python train.py --model="image classifier" --crop_scale_min=0.5 --norm="batchnorm" --init="torch_default" --optimizer="cautious_adamw" --beta1=0.95 --final_lr_fraction=0.05 --warmup_steps=400
Rows from block 11 of a small image classifier, named by matrix and row number. Each number is 128 + 24 x the weight over its row's rms, rounded and kept within 0 to 255. All counts start at 0. Numbers have three digits each. After the name is the row's rms in percent of the matrix's.
After each channel's rows are labels from the 100 images, of 14976, where the channel reaches its highest value: "responds to" is what is common among them. Only what is clearly more common there than usual is listed. The data: microscope photos of single blood and bone marrow cells.
# conv1: bottleneck pointwise conv (model.blocks.12.conv1.weight, 128x288x1x1), inputs 192-287

conv1.78 098:175110093085108112108136081137153066093121120109096138111114115104087144093169099178122136109105078119118109100139137145124127109090132118120164133189152127110079133124078117166132175107092124133132170082081137142140115090120090150129123118116116191134134129091125153113110122124066121147
responds to: cell type: segmented neutrophil; smear: peripheral blood

conv1.61 098:082136129088114075112131121131118117156127126165104147107110090171102102121077122053125084148105118126077141163135130122147106106151140080146115123115103121151131126164136124091122089131085141135165129135111114171131112142106126094118114109131137137128118119153147088142131168097088137136
responds to: cell type: erythroblast

conv1.68 101:155124146114140121131117148092154103126121103140158144132119145158155097102126131137108100152137131146145102137140125090115126123162112127129140141131131121116154149132112165153138157119118132139139152106149099137124141143143105145106109164128109153117153079120122118121187139179143145139
responds to: cell type: segmented neutrophil

conv1.91 100:129177105116138117089139104146127118085078135109106127145129121135087120119083101117110095109091138131132097138113166105119116141094077105130093126152098127103089108143091123141184124128098125134165107119102172126120152128122159128131115127167102159119135138093111131120126157086116120172
responds to: cell type: segmented neutrophil

conv1.67 099:114115129122133153161161158134119128102123137113116129165109121125114161128165149187142170142146095143161110134136130140127139154141129135132134110131153118112120120165122130149172089112124135129154126137138138104154147155200146160127135116146147160130117158118154153145150145142129144168
responds to: cell type: erythroblast

conv1.14 100:108133108128154112109143122117129122118156135152136155095134155147111142148116137123098109159118109087138109163126107144152142131115158118120113111130105137124135123113110117097068139102144130150114163124129157143123134153184147120157132090075109114146113172120126130141126078173121138149
responds to: cell type: eosinophil; smear: peripheral blood

conv1.51 102:139131100127109133096121125145085134097086122113094121137124085143103128114110129157138133118078140133113110109141165158097071160105111110155105129121065146092140112149113152128148109124117154114171116133140138128091155134111165112122144136146132126149118147108157120100141135101102090170
responds to: cell type: segmented neutrophil

conv1.13 098:166124120144093122160178145129160150104123124118148119126136119173156131111160136129101125119166141152155138147117139115128118141110141121123150194122170137151175107080143149139136170146151099135144126170149169086120161129195097174144131145127126153133145130137132127114149130140110135135
responds to: cell type: erythroblast

conv1.86 101:110143133121145108109128096108133085145097148164075153142128112070095095104133112116128100122110150170136099115128143116117125149104112089146126119130115121140066119127094138153164111158117124112153137123088121145173084135127163131152096126147108165092104122106116139118121170141081123147
responds to: cell type: segmented neutrophil

conv1.70 103:139140139140132128168167133126163110148135095103127148153147179126130116111147124141123134130145118119091119124097152113134120110099129156095157103164162151080152108080128156112149168125145087111133123111132093122162125129161142100096109139133121124088110102122094137127161130107121108144
responds to: smear: peripheral blood

conv1.99 099:085118107141115157120148122146102148104126132077122159119121120145129112111130115133091088141096095105108115128118100124077130127124130116107106113152124133087108135095092102083118087125078124149160133121107131183130103154155083121143127128123102093096147106128161107146147124104103141090
responds to: cell type: eosinophil; smear: peripheral blood

conv1.76 099:155108104143156141126131119147129133115138118126148122167116125147118126112106150147117123131154138139114110117144100120091084177175106102131106149117099137104143113137094126113133110166148094123187162134131152164113122169170129122087104110148098085087100145174119152145163154109147111120
responds to: cell type: promyelocyte

conv1.18 102:170120142172145154148111143158116137130136141166138120145151164147116130145135125153101147128102129142108109108124150098134146147159125106104133123107124122137110114130142139145157129146162053152146144101123115171142144124137108153113114164097122159150150160123123122105146155129139142137
responds to: cell type: artefact; cell type: blast

conv1.35 100:115074135127133106148153141125113136119126087131100163153139147118123120109141141109117092128147073163080117121113103082103140130096135135139109096114157132137119094088139172085160173157143097116131114146134160148138134143126116126120132125153160105069105154117132150083125164102127119123
responds to: cell type: promyelocyte

conv1.124 101:161136098159109113115117169160123139129115146115157082119131099161099144087101168127100110117117140113075138120148167133142080143134101111147113134091114140124145111135113121123137132123117054114175155148114185088061106130109127121139155097172078126146123093118096088136165139128093144106
responds to: cell type: eosinophil

conv1.43 100:104141117097108163135117063161121103141103139127065133158142099092095059091122120117137084164130133125125079132135120178136079099125133107131122110090150122119114146140115117149122108145109144139157132110099150146119124122150116065115091098113114132105124142088143082097124116135108111151
responds to: cell type: erythroblast

conv1.90 103:115167164082161151106090120163078127148138162138117138145084147137109113129095105106146128124107126146090101138111110139122106098108095092139077118112086103149113116158130126105116077130122110122141119124083133150140120114139135155114104136118105119135124102133102128137139128116119110093
responds to: smear: peripheral blood; cell type: erythroblast

conv1.112 098:132102105128126145135144118091169123103135098084124168151138119126140090113120170152109122172110105123118118119138127103123138126110146171131191178159171129108109148138092158147092142139139097128134142116112095153140124129170124117111114104092137152128139157145126157134099109163130126163
responds to: smear: peripheral blood; cell type: segmented neutrophil

conv1.47 100:147136123120107103124142143108123146088109116123163094134108145158130142122096133122129109108083177108095162115121141152146116145115131129157132137156118133119129116171148081147122138124116138113109128152110149113078130124114110154175151137141091107143167088128123090131114120140114121133
responds to: cell type: band neutrophil

conv1.26 095:125150152160151084153166150087138147173164151157142123127090151142183135162158111097117142131143092118156143136111137120160120100122176104123120099096104120174160128052132132121080160133168102129072149158171128131147166109154125152113152144144150152146160156151143137134128120130133151091
responds to: cell type: erythroblast

conv1.41 101:115135134118109137112110115130123126070122105131087123142096138117117083102098127080107124142133103110154101106132100124102113106112099133146112127139096100112139150116124159112108160130081128140077102127100124079098115107116154127131124114138090070136101115090114106110107104088095129118
responds to: cell type: erythroblast

conv1.72 099:135096143112150122115112135090140106134117124085090183148159110074117148170126117118120128136132115139117121136108111107128125131147144135128124104124124134121101128104109144112126108145159102127146156116086153138135105142120081120091131151084130136132116157146108127086131127096133094143
responds to: cell type: segmented neutrophil; smear: peripheral blood

conv1.105 095:146160108160170117167170159074152151133139107102136140165102132126154119145168159164145143105142117161145159136117157115137133134100154156116148103149137123121167112103121130164134154141168128165106129136165118125164183143158131144142131139107169166121128138142083148124091118169149120094
responds to: smear: peripheral blood; cell type: segmented neutrophil

conv1.37 101:142106063141142101132123155120159139108117133111105160135096165131122129131135149100113148141098080131109139108124106096145146107060166096127168143119174113146092144065160155126137138113141099145049097107129117158087145072114160137131165088098107113146132112125109093115050116103137144144
responds to: smear: peripheral blood

conv1.21 103:116157144079146092146150157128100145154081110141117120128117105122082120108108118072162125160160140110119093138118130117089132100118140111098080193110148143127108071101085146099143165100115127139101131144118116156117126141119134154141099103109143125043075159098102103105137128133101143149
responds to: cell type: segmented neutrophil

conv1.106 096:130143133136128127148166116099119150154149128124144112139121135155148082124135116128096111102158114155131128165117131145140095139111133108132129117087132114155130124097135152112163122143120150165175129121146147147126141133131132140128114086121078121082107071121093082116130084172122099149
responds to: cell type: segmented neutrophil; smear: peripheral blood

conv1.20 099:149124083114163118097122127173129058122104121141082120122130132135089099126113110124122113165104134115106109115132104095129112118111112087109086127088148105076119095129086127133132086145107121117163117091105124178113121106127110102132097106126101120121079122091112085113129130128111091152
responds to: cell type: erythroblast

conv1.23 099:125125139162133108175166132135142118137139127134154155169127146152144153144180132136149141167121091131138164141121096110146151085105161119114110114109132107164149105046140149106109106156164125136098148132123168107157151171112159124092164124098130123135141149167139139117141158139136159079
responds to: cell type: erythroblast

conv1.93 099:114095161128112165129112116149094117142117137096109149112148105122119142115132152113146149098109114165119130090122116113106109117158103123094113136135081098126174129108125149114126098111122123140147135116125156177131129158127162094151140140126136107125102132126182114115164135151131143103
responds to: cell type: eosinophil

conv1.111 098:100134162133137165145083134123117128113131147179135145062150158125162098131132120088093138133132135108124090121130130100126148128135169112135126149124170087152106130146132096129090113122149112139064158117097154129150096091153092136108131167114141119166172177107104139149155113123163157092
responds to: smear: peripheral blood; cell type: lymphocyte; cell type: myeloblast

conv1.57 098:166129145094112150185139115156099140151103115099117153146163138099140086097130121134132125077167118135157123160100130185104108149158175110115142146114132126120164134153115121111157142148147148138161113126148132156136132145126118108143119113106123112085106116118183128101167124144123061145
responds to: cell type: segmented neutrophil

conv1.7 099:145126074099132129115155119129136107130125109095147112140125140143101130138135135119130105096106117130096133154148134126136135116128090130169155125140152145110088125164110135111125102115117113140138129099118118156123121094135088133149113153150093122124145099144111163121116121155128104133
responds to: cell type: artefact

conv1.29 102:022135148134159151135092143139105154142153103147126147144130110112160090125138094083130137088155127148128107127145111063055142089134121127123130126123102108153076134178128126079114093110140136098132114126131125132161124133137092136141132157108111069138148115121133142116137112129153143113
responds to: cell type: band neutrophil

conv1.116 102:143151111141102113134129146150127135132159127094138133100152136154120118120108137130135100158117138086128130141142116154130124119128140119136122088139096098114161136149114090109092155122136137174150141119106175141103147135128145101137137116127081131141124132102113068123182124140128116170
responds to: cell type: eosinophil

conv1.120 100:121106082140134153088139117145063102108090148127109180153141129109110082101152130148129109136118114147110076112110131114067084138143104115118100111110111147105123111154106126137148122169119140146217121137106137163108117138144095069175100103164111127089081125112164138077130142118094097159
responds to: cell type: erythroblast

conv1.125 103:131150124145135144119085135196100117130148130139129169140098162104160121125138105126105123123118083172128085142151154094117135146136142108103104137076079106133109089156126118134150098155165125137184131069105134152151101143116097120114112124107150131139159142147104155119162138139123181101
responds to: cell type: promyelocyte

conv1.73 104:106132121113120144129090107170091142136161124109109141136152155127129114141115134143121148149109130148133111122137114095091124117125125104124127105140094094102115115130098098117070085101130117151128137108144140151150123151131108083106127123112106114114109123143123109116170112128127147147
responds to: cell type: eosinophil

conv1.85 100:137106137145120136104113083149089115119122199168131092121110104114101149148129144110084124148136118135121143136151113147174095135145143133137090150123119104142123146160144139128129123141122141128136142122121149076115136100121124180129132122135085165188137155103172085133102137097123181120
responds to: cell type: erythroblast

conv1.107 097:127103156123174120165160115119136115142133121119125149136130141158170087104163130124129129149156138140146123125121114094115142138142132111090108133130129113139134112124125129103133139125137152154127153121162107187145137158149093128099102130132097106095103129149092104120136146147117116099
responds to: cell type: segmented neutrophil; smear: peripheral blood

conv1.8 099:160112118097108151136116161145111136113095149115091140099112089107128184117171118200165128115126137124108101094108143155093086115135127119088097117110113115101117135133121158145131136153146157129116149132124138126146137162111124096140114101124154128105120068103174116100156113131080107176
responds to: cell type: erythroblast

conv1.114 100:175102082128104116119115143155169128135141129122147076117082145187122155086122143166096094105120098118094160107141119114175078170113143118128129128144120144101112113147128089143114148130107108129129169118124128128127133114105078164168122113129112146141148085113090099142111104161080120131
responds to: smear: peripheral blood; cell type: eosinophil

conv1.46 097:114119107123104128131149141147112149107127149129144116095128113155127134120148132124144109140102133086115115087122123184085085093132153142144111122119123143113152148151129114124125136125134136097153122122129145121110124147101117061169147120169149140127114107123181126096129137124086083171
responds to: cell type: erythroblast

conv1.89 101:129145120104130119096131146095123141076103141066128124122127122115145172138117113140199147139076158103146124112117125172086098144099085135109118116144073089102146136141135099162138123119102179126128161185132147103106133139132132135139149135166138134153122064109151091154142115089126089136
responds to: cell type: erythroblast

conv1.65 099:135109146082112176141135106154114104119112110125081138136140123123126078096144100126099078147121120134129098106142113146125099143158141101129109091127130142095146109132102128125162129159127126119172114117136146151097152126135158104138114104141110085119117108069150093079120120127087122133
responds to: cell type: erythroblast

conv1.32 100:142116115116139162135143150127140114117126156101159157141116137149133116126135122136136101142114112135142102125123107135109094127107122132120096133139136096127135142153090119115106093088107129138112120109142151139146132125142136140131129122104123118128150131121134149108136097162120114115
responds to: cell type: segmented neutrophil; smear: peripheral blood

conv1.96 099:133095135096156143166120091170148099136143106132111158137124166112130091133130135160104109093115083142102101104113127100129128143138160116091168148134139139094089113157095131162144143126124112114142154077124114134136098102088085130116110151121123101131153136135106148143100139127161132100
responds to: cell type: segmented neutrophil

conv1.30 101:103171120133162140127143139152118127121152166142143153110135128166117146131126163071134094120140093130121111120110121117129099112132118125125112128136168171116096126083117128118119122120127148150115088134127158116131119103146185123113089122093115114102096123127125063113118063088111120140
responds to: cell type: erythroblast

conv1.10 100:119111144128110030159148134102133130162107129117132109134163121144151147135144121046144101143161152159087107130114117101141122103107120145157113084091111119147149128098153122042118159123128141129114123128154162146099117085155136087135146157130092081112108108116144120131122154123152141081
responds to: cell type: erythroblast

conv1.108 102:091141120138131122129121116166102134137123160139140122134135115157122123088104148104074116135111154120132111120146114132147104133166128113166113148079125138144116158156118137116130091149124117149127153118098170130106075144117112147163122118150082088115145109128123089133148136146128129125
responds to: cell type: eosinophil

conv1.48 102:116134122103150167126103120192117144123170138159139138133100156149119086145090093119090117115126111136136120174129137126146102143110121130154109096115073148142128106150139127132149092127097121162172154121126154153105094108135141136123127144128080116138106123111122116149154130147102147115
responds to: cell type: erythroblast

conv1.81 098:126148116117144147118095122130124090105122140113119163149154134119112092133136126144103123162126125144101067112102103120095126172132108119147115156123136137111118128121119144123170127127112121142124143118052137154162090168128113138125121123151150144124105137135136150140133165139103140180
responds to: cell type: eosinophil; smear: peripheral blood

conv1.1 101:137141131139103154116146140156097142145101150110126115111172075136124146148102118106156128096153137092127112111137130175089108089140101137111088096139120086147159121138116120095106132126140136118099117156141141141107143126119135052153139139132130142131105095158189101112132106128146103131
responds to: cell type: erythroblast

conv1.118 099:158135087134119120093066098183145123102143123112128127160111174143115166132111142163097155091096128126106121081126161148129120167106140125133132160154138158125107142163109109144165115130154123141138160075088104133115142169112105153107110104132079127151166079129102113142135140147091111125
responds to: cell type: segmented neutrophil

conv1.50 099:149155081131115110118075082189138083113147154118124090113119132124092139144113111189116144114095145139094142122118187154178137134098126104149140119162104151101108130153152115160137126104148090133179150121140129123096187131130096167120117088143082162159147096147089128136133120116077121145
responds to: cell type: band neutrophil

conv1.127 101:180128101100135114128094132151125103126145131123124103086092121119147166094143127175112132133093143158122120106114087133149140158140141121138151124130092156134111145168123115186137085100132151143119146131116113109149114134076099124126124126120131148149135131115133083151132144133090132097
responds to: cell type: segmented neutrophil

conv1.12 104:134159098140128125123140113112122163074081142136158115171112115128095138113078123092151130081104132116112128131090132118118113145091115121162097126119124104115110115113123104140161139129114076150132122178115154103109137126146099142150148135178096134163102096122126107149133148118091088158
responds to: cell type: segmented neutrophil

conv1.63 102:093140104102152120145127138124132156134148135117149139135125108165141136138097170115143085146125123100115121126154112116153114118140151124117121134098135173118108118108138127118086136143096136173116195112119148114115101145129150134146132113131091148111131131109180120158104110164139147188
responds to: cell type: eosinophil

conv1.6 095:161128190110101178154136121146131133126105133139125144146110140129119112097151091146127103163147113139136115123174152159080133156147104128155119146135139155123148115164095123127165139140085109140148122127127120170147111113123126130160115103146112137078115120117129119069123146163106115142
responds to: cell type: segmented neutrophil; smear: peripheral blood

conv1.54 100:158081089125149102135109125121136137120111120095131101137104121151108159121149169198133118140103119112123106110115162106146085174127125132127135166123117196093073121146117095131117127057105127132090213072121084064121149145104121116134078116139135153107143108125141111150134127158119114146
responds to: smear: peripheral blood; cell type: segmented neutrophil