Weights of a small image classifier.
Model: 2.55M parameters, 32-pixel images, arch densenet, norm batchnorm, depths [6, 12, 12].
Training: cautious_adamw at rate 0.0011, 8100 steps, batches of 128.
Data: trained on microscope photos of single blood and bone marrow cells, 48542 training examples, 21.4 epochs.
Rows from block 17, named by matrix and row number. Rows with one number belong to one channel. Each number is 200 + 40 x the weight over its row's rms, rounded and kept within 0 to 999. All counts start at 0. After the name is the row's rms in percent of the matrix's.
# conv1: bottleneck pointwise conv (model.blocks.18.conv1.weight, 128x480x1x1), inputs 160-319
# conv2: growth 3x3 conv (model.blocks.18.conv2.weight, 32x128x3x3, transposed), outputs 16-31, a 3x3 kernel for each
conv1.68,098,160,230,178,190,148,132,193,231,175,178,209,234,177,123,124,200,235,268,230,210,223,180,179,246,153,236,171,198,206,196,137,129,233,180,122,206,206,254,157,171,126,231,200,161,185,182,188,153,161,237,236,143,188,175,156,183,158,234,191,176,200,166,210,189,182,137,234,163,240,243,157,203,173,205,127,205,143,196,259,205,228,218,165,230,205,274,204,185,189,191,148,234,209,202,161,235,248,218,132,125,204,208,278,160,212,160,222,199,194,237,172,211,168,161,122,234,210,130,167,215,146,173,158,188,195,195,188,225,206,205,217,209,254,207,198,237,116,170,111,288,181,204,203,204,271,138,197,190,187,186,174,233,178,164,197,231,154,114,162,220
conv1.69,102,212,202,138,152,190,132,154,219,159,202,232,176,163,141,167,182,207,174,170,222,221,204,214,207,242,182,216,221,225,191,136,199,186,191,227,221,202,216,173,155,117,288,192,187,188,184,251,161,235,130,156,195,176,214,223,273,224,152,128,187,150,216,157,147,103,189,241,231,153,193,166,177,247,188,213,234,212,177,198,122,190,165,225,165,250,177,163,276,163,209,285,184,191,176,231,191,118,203,205,206,163,201,211,177,174,202,185,212,340,231,137,186,239,155,279,241,234,226,194,166,143,202,258,157,133,141,206,168,105,211,153,209,212,162,144,180,242,218,177,149,210,183,186,177,169,190,213,149,190,254,201,118,291,253,216,153,239,168,185,177
conv1.70,099,165,212,237,223,168,167,218,134,217,154,160,226,215,124,154,173,166,220,214,180,179,166,198,204,204,167,245,200,217,224,212,256,241,202,207,240,180,199,189,213,272,197,104,206,167,168,270,298,206,207,195,160,171,219,157,264,231,187,208,226,182,191,148,141,174,183,161,179,237,208,212,222,247,120,225,252,268,165,141,195,169,146,227,180,227,189,108,195,187,162,169,178,239,205,235,138,192,221,195,193,157,192,197,201,143,161,150,141,189,205,210,180,161,198,172,240,188,244,169,114,178,198,209,191,176,185,254,170,151,246,216,139,180,211,219,233,236,199,202,242,182,244,166,185,250,212,246,217,223,200,201,196,195,193,150,173,197,198,254,162
conv1.71,091,227,231,157,256,200,293,192,237,218,248,198,168,193,209,217,268,257,214,197,231,195,170,236,166,193,140,186,213,176,220,197,223,243,218,186,152,213,168,194,201,253,204,308,215,237,262,208,224,254,198,208,216,259,247,216,237,212,240,179,169,201,183,173,233,289,212,229,319,202,262,181,185,267,256,236,185,186,246,232,249,218,267,197,121,156,271,253,152,236,247,199,204,252,275,209,196,173,220,213,234,263,241,66,205,262,220,142,210,225,177,193,195,213,192,202,245,236,214,189,230,226,218,199,225,193,224,158,156,224,170,214,253,239,212,214,228,225,179,215,187,256,128,190,192,150,238,242,175,200,192,166,232,207,223,192,216,244,237,144,181
conv1.72,103,222,209,184,156,168,158,212,118,144,130,197,159,156,234,194,210,152,193,222,208,178,187,168,197,251,140,188,146,217,217,205,128,239,192,166,239,165,155,166,215,173,189,201,198,116,185,135,181,227,213,238,224,201,203,119,224,130,165,186,161,164,187,200,178,197,243,90,168,196,177,226,214,191,191,221,223,138,240,230,154,183,171,171,197,119,145,221,211,170,225,226,229,168,253,156,187,167,259,174,238,181,170,192,196,165,225,194,209,219,209,184,207,188,209,213,156,125,176,219,265,197,172,198,267,116,112,133,210,147,219,179,129,147,195,184,221,245,186,208,201,243,212,226,199,183,189,182,126,221,161,140,216,237,218,164,190,211,164,120,128
conv1.73,099,157,167,221,223,200,226,203,242,164,267,204,141,215,144,171,156,201,155,186,148,235,170,259,219,207,200,226,157,200,143,224,206,238,218,156,254,208,192,162,149,217,214,172,257,150,167,285,188,240,87,180,160,218,163,229,261,283,188,95,194,160,214,159,84,203,122,207,162,166,223,207,200,249,198,204,174,226,199,218,210,189,166,219,185,235,145,187,214,228,236,253,126,195,177,233,217,203,158,203,181,195,231,174,145,172,119,170,190,306,183,184,195,246,171,270,262,231,204,162,113,108,185,173,138,225,178,207,186,121,126,138,212,203,165,172,174,178,230,191,135,158,163,212,180,114,214,172,105,178,237,171,172,241,200,171,125,190,133,214,167
conv1.74,103,221,235,227,191,219,149,204,108,224,134,149,241,225,147,177,190,171,231,202,196,202,189,166,234,232,165,237,168,252,173,196,269,200,205,223,227,227,204,197,164,241,245,159,207,162,206,238,311,208,258,196,160,158,253,203,287,207,179,211,195,159,186,129,177,193,228,166,155,228,196,232,223,213,207,176,251,275,147,135,164,206,186,210,170,244,253,135,216,171,193,145,148,171,195,260,193,183,249,189,186,200,208,233,213,181,202,167,152,204,182,202,183,188,245,164,266,196,251,228,181,175,179,235,193,202,245,255,168,189,223,238,180,240,225,253,223,220,193,181,263,204,177,176,111,204,250,262,258,223,208,231,229,200,164,193,197,208,209,253,199
conv1.75,105,262,261,189,111,208,126,180,157,160,190,208,196,146,144,187,308,204,229,151,226,116,229,193,235,194,155,165,238,148,231,169,218,167,140,232,129,145,139,161,202,213,121,183,208,192,217,189,164,271,235,205,296,126,236,173,283,217,230,202,152,236,165,128,216,318,255,164,207,149,158,202,170,170,240,179,183,177,262,153,221,237,209,182,174,155,208,209,146,183,178,142,241,279,256,190,201,154,156,192,218,189,174,164,196,176,233,200,129,160,197,214,230,259,258,207,249,180,162,170,207,230,168,158,207,153,221,199,150,158,155,177,203,167,129,153,134,140,125,173,179,163,198,179,164,85,196,187,155,155,120,205,113,234,317,176,235,203,207,127,164
conv1.76,099,180,195,215,275,190,169,199,169,152,196,160,238,186,153,198,190,124,245,228,129,173,164,215,146,265,207,275,188,211,189,269,218,155,244,147,205,288,275,141,205,196,218,243,216,191,273,202,216,197,171,225,178,261,216,215,143,230,127,179,200,175,140,170,190,196,238,155,128,292,247,222,199,219,219,211,216,134,184,220,234,238,174,144,174,169,204,193,170,203,180,156,253,200,210,182,134,229,260,139,172,196,207,254,163,190,137,189,219,160,216,218,227,206,161,186,185,216,235,175,216,265,219,212,289,234,236,175,233,150,233,240,154,232,222,191,189,219,212,208,236,198,151,166,202,247,203,192,200,253,215,222,303,154,142,120,206,196,164,221,213
conv1.77,101,229,234,189,188,220,196,212,210,157,177,217,146,161,196,172,258,185,193,245,307,188,249,173,251,222,223,237,191,137,198,212,200,258,245,134,209,216,153,160,237,203,214,213,209,162,186,204,177,212,194,215,265,180,201,172,245,168,153,213,194,206,185,218,201,236,250,99,214,279,216,134,259,208,179,236,214,73,212,188,128,291,199,219,145,174,209,281,238,237,228,211,231,182,238,85,224,222,257,178,266,214,231,168,204,210,219,239,250,258,147,213,141,281,171,230,191,169,164,217,240,225,235,222,297,142,180,110,164,198,190,190,185,181,176,168,201,202,246,195,234,214,113,202,166,181,200,183,222,213,221,166,239,211,228,228,241,231,215,129,203
conv1.78,103,281,218,227,149,171,136,239,162,248,191,143,247,154,297,149,119,168,222,181,143,150,229,183,156,187,216,116,135,238,147,222,203,152,199,182,178,170,109,146,214,145,194,161,190,210,144,248,176,102,212,221,129,207,101,130,199,182,145,189,123,150,187,196,192,143,139,188,149,190,204,219,165,198,223,150,177,154,241,205,130,236,165,220,234,207,125,240,167,201,164,143,141,118,111,139,166,157,210,159,196,202,153,177,175,166,211,245,182,175,246,127,157,182,156,169,161,179,229,190,244,100,189,145,76,125,180,196,176,175,170,184,218,192,162,207,175,120,222,176,233,220,214,166,226,209,144,153,178,181,212,215,204,175,171,206,167,185,104,154,215
conv2.68,097,169,208,168,191,216,193,179,206,180,139,135,155,145,149,163,154,177,155,243,222,213,236,250,217,194,200,207,210,176,244,206,177,218,265,252,265,187,218,192,188,203,184,182,186,125,214,215,242,231,231,210,199,192,198,174,218,196,147,193,188,137,139,161,267,244,250,225,224,246,256,240,242,222,245,233,246,245,259,268,264,275,278,270,237,240,254,212,180,183,146,136,185,163,168,197,171,202,218,193,141,151,128,114,142,121,150,169,149,196,222,193,206,236,231,133,168,136,282,260,192,292,269,241,268,247,224,202,192,220,207,201,221,213,189,218,174,233,221,194,239,221,187,226,206
conv2.69,105,191,203,191,172,194,179,149,127,121,169,185,157,163,156,144,124,146,123,236,211,232,211,219,202,264,254,207,173,196,210,172,197,188,130,154,142,213,222,224,181,212,208,159,178,181,233,229,217,191,207,187,204,200,179,211,214,197,227,207,236,233,229,212,181,215,211,160,184,177,140,148,135,174,188,218,180,180,199,209,214,198,190,169,171,216,197,221,252,263,259,192,218,219,203,205,188,184,207,197,173,134,160,163,87,120,186,144,178,199,197,209,171,176,189,149,184,170,132,148,159,154,161,190,183,161,213,234,218,250,219,221,219,197,186,171,202,218,224,186,235,199,123,168,121
conv2.70,111,148,154,173,161,172,183,192,192,181,164,129,147,163,176,172,179,155,159,206,241,251,212,247,257,222,224,227,141,150,170,154,183,192,148,196,211,208,198,232,206,212,196,177,177,180,154,135,132,128,158,151,145,145,102,137,158,154,204,199,200,198,212,228,167,177,161,172,197,164,198,207,178,186,210,220,224,246,227,217,239,246,199,198,173,180,176,153,150,156,168,72,118,112,126,181,158,124,167,145,194,184,169,197,177,174,195,171,168,173,185,183,163,191,178,163,170,146,191,183,222,165,150,195,188,176,199,241,238,260,252,262,240,209,254,238,163,182,193,168,189,189,180,184,201
conv2.71,080,151,217,185,194,248,220,151,174,146,157,192,135,180,235,166,154,226,176,235,202,205,197,191,179,271,267,232,238,287,247,235,228,200,224,173,202,185,208,226,195,220,241,187,195,210,232,212,196,202,204,161,148,177,123,279,248,249,246,211,267,246,257,307,236,250,215,266,236,220,227,242,258,222,231,236,205,229,185,221,191,224,210,157,225,187,216,241,154,190,180,266,247,234,256,222,234,226,235,265,226,216,257,248,230,219,226,200,238,193,179,177,189,171,150,155,167,128,130,156,158,167,206,202,169,177,192,253,236,230,217,252,197,204,181,165,177,218,205,157,226,209,119,173,213
conv2.72,101,218,217,191,199,232,196,204,215,179,240,260,226,244,304,271,199,223,220,197,198,272,195,192,251,198,181,215,218,221,221,228,218,252,208,212,214,247,219,220,237,217,255,208,235,238,209,133,195,204,163,172,210,200,214,219,176,177,187,176,175,202,194,197,195,153,148,168,171,139,187,146,166,181,182,174,181,231,192,155,212,210,276,242,261,264,218,226,268,244,256,174,154,172,195,186,212,205,195,173,266,250,197,233,221,210,245,254,248,176,160,170,227,169,206,234,197,209,247,235,234,231,228,220,227,220,175,149,164,149,166,140,186,193,141,158,180,146,173,183,197,182,192,196,186
conv2.73,088,175,213,197,206,237,198,179,166,153,201,206,161,186,217,156,154,137,114,191,135,138,236,176,119,264,246,194,167,169,209,159,201,234,174,215,214,236,241,244,202,216,211,199,209,143,248,217,218,229,226,215,172,194,169,188,197,205,230,244,208,216,242,247,226,261,216,285,272,230,226,232,175,147,165,199,164,190,230,184,221,230,160,136,154,140,138,156,172,174,211,133,138,135,191,189,182,178,212,210,208,185,250,166,150,179,189,126,170,188,220,177,169,195,161,111,133,138,159,143,146,178,182,161,187,189,158,244,229,192,226,198,216,220,184,201,171,214,170,167,211,202,107,149,131
conv2.74,093,131,167,187,171,183,185,216,198,186,142,148,172,168,166,203,176,182,169,198,248,215,200,216,243,212,226,230,184,190,165,216,196,192,192,218,174,215,188,216,187,185,189,185,205,197,156,188,195,149,184,159,126,158,108,177,186,175,204,217,178,196,201,224,146,155,182,188,210,209,226,210,213,199,190,212,236,222,211,244,263,264,233,236,236,197,187,215,167,155,178,124,140,122,173,185,127,133,213,162,177,206,197,145,177,182,156,147,163,181,228,184,173,213,211,142,180,135,184,199,225,179,185,180,189,165,182,234,245,223,221,220,254,234,235,250,149,184,159,185,198,217,212,204,218
conv2.75,111,165,167,160,206,205,198,252,267,257,95,111,122,127,180,140,164,195,165,163,184,180,189,192,228,238,251,226,208,211,187,180,171,124,123,99,55,228,213,221,215,233,240,186,233,235,142,170,159,172,205,171,159,182,146,256,240,232,228,231,215,220,237,211,258,260,219,279,288,250,279,254,239,228,214,212,210,187,191,231,185,189,162,169,177,223,203,208,240,249,253,190,219,174,195,191,168,150,148,118,215,206,225,199,213,228,196,191,227,160,165,125,150,180,168,156,182,150,191,175,183,187,170,180,215,179,185,205,229,213,226,238,209,211,199,192,129,178,141,201,202,203,225,240,204
conv2.76,094,108,169,140,116,168,163,150,166,131,103,164,188,133,172,182,121,117,134,183,142,187,192,160,176,170,152,139,265,217,229,252,247,228,281,253,242,188,143,96,186,160,124,151,132,114,178,206,234,190,222,256,190,210,227,253,192,206,229,190,182,226,189,196,143,176,188,178,134,159,162,159,166,208,192,199,251,217,191,199,201,204,219,234,228,182,143,170,166,206,179,144,160,124,185,194,134,189,194,185,227,226,237,205,194,213,208,191,220,213,232,244,183,178,219,153,186,191,255,240,280,250,248,267,264,272,265,176,145,100,227,212,184,208,219,174,141,138,108,181,170,144,186,176,149
conv2.77,107,143,133,147,147,169,130,179,182,142,175,210,185,187,235,190,186,191,158,175,158,225,138,143,186,142,156,186,184,214,184,203,232,178,196,176,179,254,269,224,236,243,235,214,222,218,160,144,194,155,155,195,174,208,197,224,227,248,212,192,242,186,199,230,226,207,192,214,208,178,217,216,228,103,160,132,144,173,132,122,153,139,212,189,191,241,197,205,261,263,240,253,261,213,226,273,248,187,212,209,256,226,268,255,258,269,249,287,285,204,168,167,192,172,174,240,222,179,201,202,195,203,191,208,180,184,182,167,180,191,159,182,192,156,164,157,116,118,116,136,137,139,168,145,107
conv2.78,100,224,272,235,211,225,207,164,190,189,266,259,218,223,220,210,206,207,227,224,271,266,240,229,247,244,196,218,252,275,247,274,244,262,221,226,230,192,186,193,200,140,142,190,158,160,223,219,222,220,185,192,209,186,238,226,240,198,207,180,188,178,216,223,134,143,146,127,88,122,99,95,151,209,242,236,183,196,216,203,198,234,231,200,237,214,216,243,198,181,230,228,219,223,256,231,197,255,243,240,235,223,189,220,191,184,217,198,187,208,218,219,232,180,213,230,211,239,186,157,140,144,172,149,141,177,174,201,198,193,216,175,208,191,201,225,181,191,201,201,201,180,193,198,163